From a checkpoint of a small self-supervised image encoder.
Training: muon at rate 0.01, 21700 steps, batches of 128.
Data: trained on photos of plants, animals and fungi (iNaturalist), 155796 training examples, 17.8 epochs.
Rows from block 2, named by matrix and row number. Rows with one number belong to one attention dimension. Each number is 500 + 25 x the weight over its row's rms, rounded and kept within 0 to 999. All counts start at 0. Numbers have three digits each.
# q: attention query, key and value (stacked) (model.blocks.2.attn.qkv.weight, 768x256, the q third), inputs 0-42
# k: attention query, key and value (stacked) (model.blocks.2.attn.qkv.weight, 768x256, the k third), inputs 0-42
q.90:490493512515503524532539464515429508495519527508440505475509498501492500527484560522500466458490494502473517532513522486505502469
q.91:509475515480512478466452481537504495487519477556493492467516502529473462505458512475505492522496497485496505494521501506493498468
q.92:505508494482519499484489520460465481523459501470504487476502507476512489468513471518474465491514455487509514584525486500495516484
q.93:486533470529485520530469523501475479555528524518439478469509483483499476542488538537534466496506525480496513515491505482481476509
q.94:492473514481483520485514473485530452488537496476528496506538510501533491526463482522495493516476494481543484502520469512515511524
q.95:504516535547509510481514488495444491497456496488462539486503510483458499500465495491468478499510507474479494552512518493470497518
q.96:501505511488508474507497496481451537453467477490531458493506459485459481517521464434494501499486480478476490520486508478547482505
q.97:524463507494481473451478457524493472497496502503523489510479525507516521475460524507479531501505480454529504539449478508536523484
q.98:509494507561508486547498481492490464498465482468453472485562498541483494529533466499529474474518508512491510555523480503474459529
q.99:521478480507527524506465486538553475492457560447473525525529473500488523476539493474533496471514477494514545453472484516524484498
q.100:477507484545490502461446506530494490489490522475486545522473489497473506493527520512496459488509531520498509438551473487542509469
q.101:464519494480521494529513492494520439489491457563510520557483538510519464534439522476508488468491517491511461474514453517487531520
q.102:522492471518543456473465504490449528576486497479505455486518528484463533440566485506510500489531468493525546536516528511492467519
q.103:475526489511512510530500519509553482482482486510458506534519473510487487554520470507493505454475484486476488450512489473484473535
q.104:503503439510493496521496481490533565538480516520475447487536480508450460491515482482495533479487510529494500471542557490515521522
q.105:494506494496482497472458522522507466487504524458462488506480481537459522464505505466486525532486529502531483509495487521499507487
q.106:486541499521487475497502475512480479561488499524475487470471499480441447488474560482490507512526512496518484489533488524517519503
q.107:476472517499518513534474459498527536512470517477484499489567513483527497470499475556498517512413538526477493522509462445503509492
q.108:474523478515557526495538505500517540522517515481485514494484509469461527516484538492474473492488481494478474471501484488463521508
q.109:514474533538515505476504466477491494499520475503517474503528477469476491507490497451516473494479445475493527555484535492502511459
q.110:515535490501441493449436561558534494518471504464499505477466476520453499466540503471486487491522447486521523535518524502534505494
q.111:470468528505525493478493466523548476440512458498520489498482513489489442545465494474525517485495475513492492502467515528515464540
q.112:491504545483479493486516530501478496464483520505519538548516533477553515503506514494498512493498545466513500492492507511530520483
q.113:510518471519520475502476503500482529508532476490492455499463545484474506464531487533522497496510518535490469533522497541515487492
q.114:483520508485499491527495488520534514494495488495539511518449481496503511533483531503466493528444545505503503483499445533558532466
q.115:450525502486535517514496529498491477491491483516499488540500494540464475535528528451520498472517527478489506430533503522518462500
q.116:533498489470512522532540443463504465522507522461485503464431491484508519529497514475475467504515497510498503513507449479444474461
q.117:487464499517454481458458442514523503473495515486490451508513539521551489500484520529525505483485511509485491482469491506494457513
q.118:522476528510531477474498499493475454498462499491527511477455497486513555458500508439474527488506471500503454520540498502490506446
q.119:487521542509526507521537502522531513458497517453485487505509458476486473504525513501485512501442541500480495495491478513499520491
q.120:534513536480488509470479558518514488497513493488510487513510497499525453484525545522477512483508496540497480500498500528505501472
q.121:524480508517469490475527457505481525479506506501472500514467542539531517527468527480481514510500530451504482514487506510512516497
q.122:486491443507538484531473481479483461506518525482477484475549512523468483483525471514543500515577490477491502529516483482468469497
q.123:514480499527485495455507479507494481533483514480524477502469480503498493474517515483516524506521483494520519544438545544530541467
q.124:467464526519539500477486498466489468491490526511487497504522541504506528497508490484565469458546498520534506475532452528464472494
q.125:546460470467504515479457520542471476529507454559510491517495527541454551485513470455506484483529474438500489466523494522501462509
q.126:485496520552539463519522497467475480486468497519526497490547484465501487488516490479547499494513501500541496509472507524491496534
q.127:488552494523527501538524508462491509495513481504476466516556552515469487529509511491520493485536515521502502488524499496492533487
q.128:522464485487484472467494523503530497496511521477510508522523520494520475504506503456512498486549500492535510550490472490550508486
q.129:506497503476501537512472453499474481450487516538543509490523539483520433502446506528506496493486484500502499511503503509486488507
q.130:480471492495507523513507537494513515482508502484467508502512502478506522522489456492510521489483497498521488476499497504498515505
q.131:487535509487496509536462542523525531516465534494496502542461453465498492534483516512479481501538507478530482485542485469515473479
q.132:535500538494487518483480504525483516508514489503499510520532499494503503510474528536486476472473480507531481521513520493458537497
q.133:537486528494548514537492532549490522518535501505490485474460526519489519485521475533493532511460537493533487508505488480525498489
q.134:525516481518494502536527545487496504507484527527452484501519472515480482482544515524468549496460498508506530492478478470533491509
q.135:483504512453513516478498501462501473488501499509529503554498496481521479478501506451475530467524504467555478453540479508483487480
q.136:450505476525519538467468502443459503476487507512527500518525493514530516463493502509495480461491486522512510504500501499506486506
q.137:460529476456517504461484518497514479503485478499508477531518542509499471546489518490488524521478523499510526495487500466472498483
q.138:543550515514525475494533448492518487501485487514507523518543508466519487474478516496482477463450497511483495526519490479517499523
q.139:519488458470503495493503487481501429491472497559496494472531468490508513512515482515502495492482444479548516509442504510504510464
q.140:536536513460502494509532468494508458498480481495516511487438500501540498516508512480542576472528525537505463538502474488521496468
q.141:558497451512524520449507458508535526496498461494558493470471467491521501516504461446494497513513514503521491490539517517545467489
q.142:441495538444537447518494546487520512486510552491502512486477513487519517495477480511472491517530484525467516508475537510496512477
q.143:547532542497527556511544496601555482527531507511490501506495505523496513513517512569512504532490504544499483529485473476464560514
q.144:507517492509476505511518489502517475509512490512474514530532538478511484495492496469526492481494445558514511534514473483520489548
q.145:502499491479461446488471499524511513488542511551489471503551540467496475489508516527505550510473519536463513456464534469476491542
q.146:507480488525475501496509465441454475493483435484493461511530475485497463511530493502509567505488497473483489510501511487491441457
q.147:530542512496517511499504514539496534530508509518475491532507529516540510438469470499493514479462516543483455471537478499529515521
q.148:499530486487491489462539510507534486501498513450487506517492501470509494537518506496521492474559486514538455553506500483547534484
q.149:515480508511477516497495504540501534517476542500473486568492497473515522490494489553485508511516519457459479506504545486514507485
q.150:540486486516499489504477496475543475509488547509465492508543544502471492478522491491515504513523463449483494503468506539487510505
q.151:529548534506520542547510521513489508497500528503481523501523450509473491447516534509468543505500567520513492498544490490510541517
q.152:507494507515508475508514541472520488512501477444497474480523477515508513541524539515500519498476535521488506512478525516473504492
q.153:508464446465495467500484485504462520510523502515516495502474516480533520485469456494498533498479533479474484506526484493565505544
q.154:497504545492485448478539506507518561498489504499527487528477514529495521498486486520484511484543509507485514495470502502472515512
q.155:468492511534485495514495512509505532460475501487498519483465501496506535523503531474468537486512508512532476500524523497510556487
q.156:506537502547462481516518514494474539507447490537492502458513463510494538485468530463482503525504505475514524475523500533502469524
q.157:520487477489466506512484474473467484486517469513501493469545482473473513471501499520508511512486514460442533470470514463507483495
q.158:474508525469466504504456434521503500513501509491516494494509458481503511424486514491520485496526523488462503436470464561512487466
q.159:525502485465492524488468500500526469536508519516476488486545490470550485494502501480520584491524518491514500479495493533493510484
q.160:504518506485478525480523493484534535521500511483491533504543467493493467500514539468455520476453471511500493488541498513548582479
q.161:536477498471495465463527525477480543505509478542458475465462476561498490565508538514473478507511492465511516534493526509481533472
q.162:471524545497490483483492483531512516517505539531515479515534501498476538472480540508528506502505509452498476498487503503463476496
q.163:495474523500440482482508573514509471502486509499493489442471508535505519491491519516489443520507518475513495490495491505502503510
q.164:473491515474513439531495472521511503509452563488508517469510506486463513476525450502482546512480497517508491497480499491499502532
q.165:510558487499493540488547496517516452522496563490502502517505473477503487508496534458519513442504512486490523488546499511515490504
q.166:519532569521481531504481540520496531488522497498520538517511496507482494481467521520517473473524513521485487488464464515477481473
q.167:473503510520495542482489483485466501528489502470481544553534458520482530525483537503520491461506472461527497476535531486513506477
q.168:535492528512509448496479553522517536515499492488502544497548463516512495492496525511485485497529524483476468490519513482498493491
q.169:549516505448448508511499530479483509508536494537487519479531506483512490515429496551458477503496476513457515518521548535521480509
q.170:476511565465460523452530479501478507513499499521470479484516484442513483483463515503497496488489503488493499506536510505484448471
q.171:511522491505526480516455506454475536475491526482489510502489526478513514550500516542466506474489499547497523528531473505534505477
q.172:489489487521465467505530565515508521518500505469504559505533513505516486494577511544499484475488514503501508478547472452503517490
q.173:465552501480528521530451540521476495486534464503568478462526505476518513527487447506485521521524525542488512507502504497495486512
q.174:539517517468506503472526503496525518469484495515515529499518516460477506477509470480517495494479535481518525457546499533564431509
q.175:488510448535503488510479472534562507503523480461543487475507508452468524492504434492495517462534503550493526473527517506504495534
q.176:515482456518547484501494504496478512456504517498482562490524477490524511498514509495501521494485497522506543492565484510534470472
q.177:436500503515516491510488564500487508525467493491487462430502534539455493544484485490522484486507491519465477492501487488500504536
q.178:466523504468523502512502521549502509486488506521508433506524476529493496513471482514526486490513434507497479513470436490500513494
q.179:511486511500494489502538492458513481503467502494467492523489482505515458521535523502462502504482463501498491517509514482483496467
q.180:520515453517497511489478454513534521507451517489480476482511540509466476519504469504527457499507497493498521478468499535504486486
q.181:453527519454513486490456501480495516510499489501515525523482525494502500467474534528483503557475490482525512490504491501470494484
q.182:490489464481513524487480534498484548509525462497483541503479543448502490503515513504511513493527525545457502485539505494516518540
q.183:471564493493521538527482509507513495506502490533508451508492513503487478514463515519508520506481538454455432524482481488501492493
q.184:475458541497521489475507499523521438520495461507484505430501479544489494501469515501505502508517471460442529450489446499493444497
q.185:477475518486449499517496474479488589531474496488494522539503510488510512512516461477493471501512512550508521471530514475520501522
q.186:472446481494472498485505502514505486490495458524468550528458494498512512455498496571489495538493540460482499534496490464496498484
q.187:485505508537508454551455520477489549514500504480503559522503547444491488531529480523489489543461512520480541508508446495520515500
q.188:519456498451499478487518502497548522486456469509507542512522487554484463467515501489479484518461478481481492515557496487520515485
q.189:487512540510490541499538520489487506524511505487499491540510492527503460487508509483508503447446531496479501463546500524528490477
q.190:497488464492495491523552455473486478495479506505467508455494510481496478515509473480478449494506489489512478462461539507522523482
q.191:510513491508457500453532521498489493470470513494484501504504515490476433525500497455504515482454502485487495487463505502532561466
q.192:519471448500516504498506518477475500530463499482496518559501522480521484454477523477489498507535511522516549501530476499525482526
q.193:535526498434514513453557488498492461523505493515458516465479505534530513441501489472475491478482491536497487548472511532498488543
q.194:509509515435512524506510504522516521496483491473533523496484500468525512458467478525486450513497449497511500481531500460527495455
q.195:492501484454522498540489505514481494507523504546431483550486492493480524520471482521508480534482481487512508450479480509540507504
q.196:549529523468479501443498503542542479453522496488484441467516481508525448502509538510498467517510522528488499510526490496517516509
q.197:456451467493476455474512500487460476478520495534508481451476466471535456499491506505472510478517487481529532541503505486547492504
q.198:529522531469494481446511484516476514534542524532487510501473499491524480490508515481458487489500481507466476458563507449516482502
q.199:551495471461504493531496515498505507530450533521476488501519488495462527507543485521486490480473457462539493495505488514513535484
q.200:533490494514462487522490474492514543486495474499458483524486471478481467488522507516476494495520526503475487436509526501508522455
q.201:481488519505522486541510448523530518524526526536494450537479493502494496514513495471501475516473511538516465471477528516478505503
q.202:495443488488466494489473475468465529506476486476514516471515484496488493500469506448511532485480498486505524501517487515537466524
q.203:500498495516523519455529524496523544540516450551483510500478497514475529526491496538496447507489482503483498502485482493508507537
q.204:484459543515524507529563440517500550472539504556496491516465518512498537515487489456479467504545534493440489487471464471521489515
q.205:486498498488504515482452496499500481493516520539487511484522462534475493486501486491555535487478501515528561487513484545519521470
q.206:450471491492497430470531531526516527479524518471521524507534523486499511470512488520530534502474512522489553511510500450488496464
q.207:506496488489465510466532524559506523466540509451537481524508513480501535456501509549490488509494488491541484487483473488480493508
q.208:529457508451509484491517465508476496490495474497485517498509509479518489476459478535491499518464522486545481523494494516487459458
q.209:478494531508478458480529477493522489504477512518476471494512506488497452522519470465489491507519507473502528487514457499500479522
q.210:535549505470505517498518495492555528526483493473494483463517504461496494493454551502501541542485481496518483503491522505485500504
q.211:489468461502512546534492547504570547526480489485532506513497504500521520488537473503496560489480505509486523521512519497492515512
q.212:507488528530477483493491503503425479495506483524514521487484494522550521491525495509533478450497501472556487488500467509526521489
q.213:542442554482540490490497488474476515498462459505436531508563490444506471493480487510458454511463502491488497522506483515543488494
q.214:518507533540514523517497520489530524528483470518469525503501477502474503485476460564522489522485524485499515486511493426491507499
q.215:496481464496454503491496507481456501466500494497524494519470509460448471472475511486518503549502477509517518448483484488498520542
q.216:523492517459538486517538493522514519486498497501476410533514474524500506503540479494528473480520466518492560480476501459491553508
q.217:446486503458504491471452515487519562484512490505538523509478551487494530476507498486510487559488514519478488478465439505531472500
q.218:441507525467516502496532518525533504553513473555500477547509470511505471508513495484492454514502494517512531506528514486511475501
q.219:450485493511501486539514503492504526508476478560453529498510481514426493441484520450499497514497489500494508465479501475521503510
q.220:527547510501553502478536511483531534509488511486529487521486504462513482517512521479466505527517477514490505529521479471497520483
q.221:473520510502477521459496481530545487545531513504517506472502452489503523508496456490541535478466539480532498518460495514513488488
q.222:486452443473477488469512448470535525522466505492579564499463481513478496482495498493507449507474466497514507531451508511474491522
q.223:486481484477470514487477507499451483465465529506515484500508479506525540465520459503508478492474460543496500487492484488533452465
q.224:507514515453536474481482560514543452491548533495507477508535480468518485451551515485508471507503484519477474517493457543486508480
k.90:491467520501495541499533520482477467481521455523549488510410487517520519497499490527466478490530478539513472507507467484514536491
k.91:500513476451488437549527525457516466516483545456486533498511505467542509522521508553502492497504484478525485491474474466443523482
k.92:541515537517485506469523456473459523520487475471452544475510502518507497442514528478484462486487521476526487505508539515505491479
k.93:513492513467485476472496521485498492529543508551517522509524518510507504518532482513455509472530549492512514472534492503478501472
k.94:517499525472513472521506492544500508453528468521484521507446447530514505511517494508480499507487460477532473495508514503500494495
k.95:550510540519502466488490484467466504503507519462501550501494523479491524468511509469461504484523471502495518482474494500500465512
k.96:528510504492464505520465482525446497467511471511470488459492503499530503509480480480497460547497529475477511465503501475463528536
k.97:475489456495489501513532506453475474485489517494488551478462544494500497536517495470475542502531484509549487485513494516537495506
k.98:495518502494465492487489496550480489541556498476492504504529471507459474500547530553479492491506543505490510506446520513421542480
k.99:519526536489524506461463497474545505514490487504472538475515488494497516488488473481525530514509463478519506511530493489552440462
k.100:496510513487478517499486478489463513496537501522502510434446526481497462509516516515492474549535475497501489491530523500499477495
k.101:476521528479473496559534520496520510489495492530511520529514546537498477494431476505471512507518512523501545511491503502529532494
k.102:508535494517511450470499495468485468534513526455479531504525531492497487490547486469515510485451501493475572538497515537459503510
k.103:473486510518480516478476495534496492478502455533492502481477484508509491523493490498517483484497534486501490514487492481496482456
k.104:524500493524481519512459533506508505499519505517464462554523488528503507465476524522539441491489524496421494514441484510467509508
k.105:481496490477510517517520501496536512541545520490500497493500507480507494536529530497508527514504444516507476477528504497508481497
k.106:496520476518498515547495488543500510493465498473461528515491500511528535479501454482522514493492486557482491502474476478484538522
k.107:522537483512502542439444506513527523504454494489477502471526474479512508484559478492483517477474538493504429497535494511502495510
k.108:508510513521500497511450517517531596500475460508531505459464470509538463486459481519532508508514510489486524511505482476498502464
k.109:473490482469489525486486441464504468503517496504467495484495522494516501520516475479493496479521499464543520487500465499540501453
k.110:478508498504511513522470455470496487523498470520514495478493528487438492518508448525517501502483523503446461468529524484503527491
k.111:506524494456483508457454465525494494506505531481502519508483508497502485548516495478512496526487480484513473470482457556507509480
k.112:526482485481538503503557487512484443546477506527494456493544505515487544485520477531471511517497464499497440509532526506505568476
k.113:495487471522525503479482505532536530485486498495483485472504489513435455502461496535480509524471484504515490516514491499460541518
k.114:510452497502501547503505477487535498471497488511502495496478515482557512487475464456485500465508484511517495456522452479509489447
k.115:527514493479450485482490470532489476495516482503485480468511509480514549491503520505468463518521492493498490503505514505483513500
k.116:474499512469544495493511486460539477511477488502540540478446505505583498479524500484498515511496505467538545445481478516493466483
k.117:500488518504484498545531484545528488492517524433466531516505502500487489498516526472510543491419481509524538456489528497504510536
k.118:456518511496443482503511494429478477480531472516506518487505522495511537510527549487505474490500532453484473468502496511535497513
k.119:527494491525466532484541540576526485463510497488510495520488490489541566467484513524527455502477492446545483513527474498455494436
k.120:481485461546532509499475486549484471503514484483531482479516488514510478479479516509517505496473522504486475514527508446495511481
k.121:469518505486491533534492505497525465491509466476490545498467550502518434500469519486511555485468480516540497441484524513531502513
k.122:544520523509507489476500526468477478520494577491463484495543512508445497492535501488467481521516490498459492472491506504477517501
k.123:467500476490507497524523544488500473492533491469494488540490517506493544466504487496516508496506479468477522535452521493491536492
k.124:497547516504453445524515507455514504541484506504501538478517512469472495455521532496473529518503462517520523520485535500523453475
k.125:519497508474504504498507498512494541498515482500538529496522501449483453510504534512531497489509498477515550485487508493481478454
k.126:531584485504435460501514495450486476493489473499429496479503516511476525521494510474474488478516506478500497556464493513500497514
k.127:512527453492515483507493476560484523505484470486513492503497493518502494494475506489483478464498553522494484509493484506484524493
k.128:538540520450470513513464489534477471471502525460490494488510495550475506532519530476510463509519484458491527501523481499542506488
k.129:496503498475495489518496488481440476467454508520534471486522527480517483481500497443486482493486519464475511526428525510553538513
k.130:489489484529490484522508510475548490492486498518499505519523522466504503499531481502507534522518489531520486457500515511487515516
k.131:490508494466508526502471541505521526481485546462491551516469496469526484543474491483494509508511480474505484481576512449511499464
k.132:496475529483534489485512457527473477481482493481494490490480443529508508460467496515478488471509518517508442504512484498468504483
k.133:499498511514469503506495518540553508483516464504486466476500536490455533516522474504489535489494520499479485495466455519472550516
k.134:513544508501499469450509510528512563492496497468474462518536476494487519490543536502489510510479466491511501474513520488492511488
k.135:502504537487485483429496524515491542489477464501478528470522483506514485476467502484537506469498495513537512528499536498498491513
k.136:509530501500492494480507454474478510560501520519503492488534485519540539490517501526509499499558505488497545454492515530524504493
k.137:524519491501536552473484482547480487501544465472530480487539522477481461525476493490466491521507472483498537497482501474489522497
k.138:500497506460543502487493504515489545524454480511485515479507529472498527493509495486465499498507439455504500512503510519488515522
k.139:491497513558482457427546510513498461470470482525459543524505510511527479449502509482506525502547482466502470491478553511531494547
k.140:507524533452464526521531477479496500517441530566506504481477491505512545503533559510547514472491510480466466519492502486490506476
k.141:524483490502500511471477510483480488513523487502506494524490501489498475465450453480510503472513538550463506491518489477520487490
k.142:476543555461466470494510531500473501488481494474504513549507542515526507542491485481459491487502485495492538541476561428487488529
k.143:539519491505520546533508501563549537508507533522465498480507507525475510502506492524498466546490514496500518518480488504495515553
k.144:459505501493503487522512519561478474438521480530479529475497512517501527494510516479493470522473513510510477498496499508528468493
k.145:499506505459498498475518472507465484462519528482485503484472478493478490516485514507531486521485474517515492493490538482487517503
k.146:505467470543476509488552505425494535463524521526474482470501469481526486449514493506502507512544484499464474487506499535501518481
k.147:520493502468518524527497462524491543488507494515438478495531485478491504467498506488475504512485478512508496550489478488539517562
k.148:503504519465492500536469545512534459556535516509540489485505509518516458517512509502474488524489491484484529495496473504533484512
k.149:485538495522487513491528472513533515538507528490503499531493487468528496470489456554495480458501494463526493492492509497487518481
k.150:471502492532514517476503496521547482488526504495505496479500485501469483487510510485487483512479485491515520523469524524518508480
k.151:497526521541538536536499475524502554470510516539508490502529467519491498487534459471497496470525582483473500480500483480518516457
k.152:524498554510499478487533538482534492516496493478462490472507481524525501528502521467516499514553503491442469493454500510479554540
k.153:517499480492493502521538531486507479496523474551462482509467490502509489515480502450556577488474529531486501564480514480471498503
k.154:501528466503504521509496522518550506460483550450522488489540554530511495492494507548450509531513459510508517490488510509462493464
k.155:531517499534468515503525494503511520494467478488501520506523497508505519538488513513466566469510534519524474490511473531496520476
k.156:492483499534447520535498519487494518492477535520533468477527458498491504502447516468490508521509497501452513495507482489520522531
k.157:494510490508466502555487514491464525515504493492480484512503522500449486496518447474500487471510525476524486510471528549523544477
k.158:482566471481465451491484514486467527524460483508506494547511492478482503502525487495539506499512485472508526507474476496478528494
k.159:481518529477544513487506522475543503545485522512500492485506446516499462485515531477571514490466463492509503512495474511498548512
k.160:503524554492495440510480522516467471515503519480511469480473516544517508469476490496495469541543535462521474495540554481441521486
k.161:527468572520518465500470437503474472549496538474502483562470488495475528489543491469535485493431523512467504478517490472496456496
k.162:528525504497488529484453540529531511509520519497510504515495535488518494483518530489498480528513537513475481492508500494482536465
k.163:454511471524529480492460477474485503534498537497491496522484510464465505511484500512523534501485489522492535463502449494537488470
k.164:506506461506489538465464497540585466504479446470519456484490498491519506536454506469554522494508521504524464463495490499524525499
k.165:453450509492520495489485516476492564498491480511490483504515497544494484496510503496495491520511508484508511530524464507524535474
k.166:516502504535534526494478482488466458547525499514478529501479488519534462511533491481458532542536467508524518486513523491521472500
k.167:468487550458525495517463447506465463534509536503471535529506537474497510472480490539457511500537470531509470522471487520514507481
k.168:489552489530489488494458469533486502492510457486479460526521484533515482507499484465495496482497463516514507549462508519505512508
k.169:462501508548478539509474479543474533526497501477475516486508486511473499484514525439520535455518509546509479450489523467493483480
k.170:489505509555551488524529484517497493489526469494549498461518493535476520506496497482511480521494519502552514479521496537516490529
k.171:483507459505504530508537511500511511531492458523537521505495430488522516501479482480528468484474463512514472509508507498495515470
k.172:514544479485506469485476512462488553484492511546508479522485479513525522503521489506503553526464495446470499541514516510540517425
k.173:516433527503531477473487460542500514495507511449497501482490494524528490541525520454525516498505482481502500554454474489491486507
k.174:480509554507447500549492471551492457518504458505465473456569503512465472487523525492468540535503521490517511515476511483477503529
k.175:498452507466501503492566492513521492475523523488473519439431467507493506517491531521459490531492482501452513513503505490526507499
k.176:481487492494492480500508488494508512535525487508480496474488458522489514478548530521506471542485525499481512533531472522493529536
k.177:469489461485500452497461484471517532494520518445495485505475508503526518566425558505521499451508510507478483480492517503526474506
k.178:545531499512503493511475510511507510506557495501517474528525487488493502507481531483479490491478471483538536526510488445486460530
k.179:508487530534477513489497520512536480508525475494490483505465512459523522538477497498520514472559576505509490496459514504530525470
k.180:515503509514465489534532482504527443463514477531465494496491495549529516499490519492492481509483497508479531489526527462541498522
k.181:476463532499502531485505511489484464461506469486521455515519519490475521484511480489475474517474506479496519553507504477512470522
k.182:462487490476536508512511485478555506515479509514521547509464487547454515466524505498460482523451492489510521467497526490530514460
k.183:516514534515524471511497512471492486491472547497460474500531521496510473506531496496546463497489471486536485518516493486448480534
k.184:520522493510518469507482463504473522547514476450459467495528485539528494526537518492510521464463519500523510519530546552473491512
k.185:521468482474515505503525458480471470460508519480465475460494537530460480514535518471524533469480503498456455474441489548510497528
k.186:543518471527523478481484493509513486462509553522531497539466494464491542523516491497451496464494464502466506538486547543489508482
k.187:538505485492510534528505476467517564482495463532531491512496511489512503507548464478489479491485514480482508481506495478516494484
k.188:557545519515471490509524512559509512524508485499510492494489506491460519485508486504536483440533529504494487506454506483487516507
k.189:499486485499478509473478512457511476534471453513519497478519486492480475488504518487460475496537486503514499537531526484432487483
k.190:545513494500485502470486513503476522528465542503476503526481486510474551467475542524496510551522497465512507516480471477497487465
k.191:477512518502541467516485492511490525526507507477499482454474523501535517531521482496472513550564502454499498507562537483446466490
k.192:516472482513508492461497516508510470506500504502553481542527547501534489439489507491522482516499511429567527490503530523500475515
k.193:497481502468508511465507511472505511536506485495490523525549485498506515494508469484516496433497458522508499511514479518494490554
k.194:498538506493473549524550497491503502470520476499513508517457494524535486470461492510496473543490534521486519455526533510488483487
k.195:484464480486489497529478500553486522503534524562449497494529474532511507481464465511531459527454521493512456489509515505490494504
k.196:517509505463487507458530455512503476512479509455487493476499507488496497489512488464547492547495484527522540519494526508525485512
k.197:456456499500467494474496498465491452469527483482497477495468493466505475532483482454519508475484486502473477492458493515543481512
k.198:540482455466500515497487500522465463480508525493528512561471482504520480483521530523477480509476460520486458486509519518494532487
k.199:466518498470505496493527496466452534524469528524525491500566533498491458531492538478496479490501486494523548508553495505475526507
k.200:517546496521516492461510462502513520426539474483474506519536472485502459504496491501490494518464495500515489516466507487511495496
k.201:527444539477545503510456519511471560532520534546529494506453506507511490465517465524488457514464504524475458450493472512510504486
k.202:446488468491464481488493511476484513524474509541499512474497492540533455511456487491487538463483457495495537444495505496532484453
k.203:538527521493578500505509496501498486497513513517498511466478478520505513481491456510524465476495454488508516479504437574536515509
k.204:489489497493521481533543483485509536503545480507486497503483520517508496481520543481497504507475469505462511522492477505547508491
k.205:478469516512498463487470507475469525473491515557516493545494453518547533515507501513542502469491504496477490469494471536506537486
k.206:472502460470476505527520514472493477514473502510516531520499509534489464517518494544537511496504499533449532507504507556487504481
k.207:501488524497489492500542526541512488478482492518552521499505515505471542522510478524501489514495483526510505501466518511489458497
k.208:564459508482472474499486477529483510461491522520499531491454516539498553486476455490465469488514533493527473539513526524499487526
k.209:464528491513488445501511503539502494479450504496515489503502472488505477528543464509480495498518491468488539470528494509544481477
k.210:549553495490487504504492487538493585511500502495470490506477512512473490490491538481531507493532483502552455530477518506534518523
k.211:457515475509501494518550558506521546510489455488497513482503502526537442466518482511535496477505520487509497482482488503513537545
k.212:513467525475536525476482459496492503480519491467479480534484521471543533480510513525481503478465499491557479521484507478556503513
k.213:573543522495502470542545499492433485498501471487482521496478521506505534486501479431490494487479525476486496504520521496521521483
k.214:528525537496533507525509505531482516546438521551456501505472509528490518462475479536501499498483508534510502478518501536495513467
k.215:481481504468492493483491464455516537473517479520476521516504558501515497485496459492494504508492478456437498480496462524511492511
k.216:493462492506499506498547491517501547474529504480457479482533446499529554514519468477511483506507478497500515470498495505506496528
k.217:499513477491519523461494475474458471463522496504496526483445558490474487502487512515466534491484462493516537485485477524513515472
k.218:441495498447511533479510509560538509497450564520514480534502489502538501472475510489483488510484497522482497496514534482556482499
k.219:490543471476527477534518523481437510572439513537488543549511498465501475505503503469492528502464488493483487475527463509556487465
k.220:560495507499492493489512564511521565508495477480508476501475511492477524519500515488473493498530453508470500488512479476480516469
k.221:499483515528519464485476519505499488498521557522503503470496453455535497483491505519522493469508530511519488503494471487491532507
k.222:482477469510532484454477472487517482517472478519533527501530522495478496511518516481505486454539449503512548474516518522506510507
k.223:495472533478450506477509464460489510461536505457533487494521496519525484510491521489481469498498488500507500466516545475497492513
k.224:530487487488487506482472491492504505527529523463517494502464548493512531518519461498555555446494562447503508505500541481489480481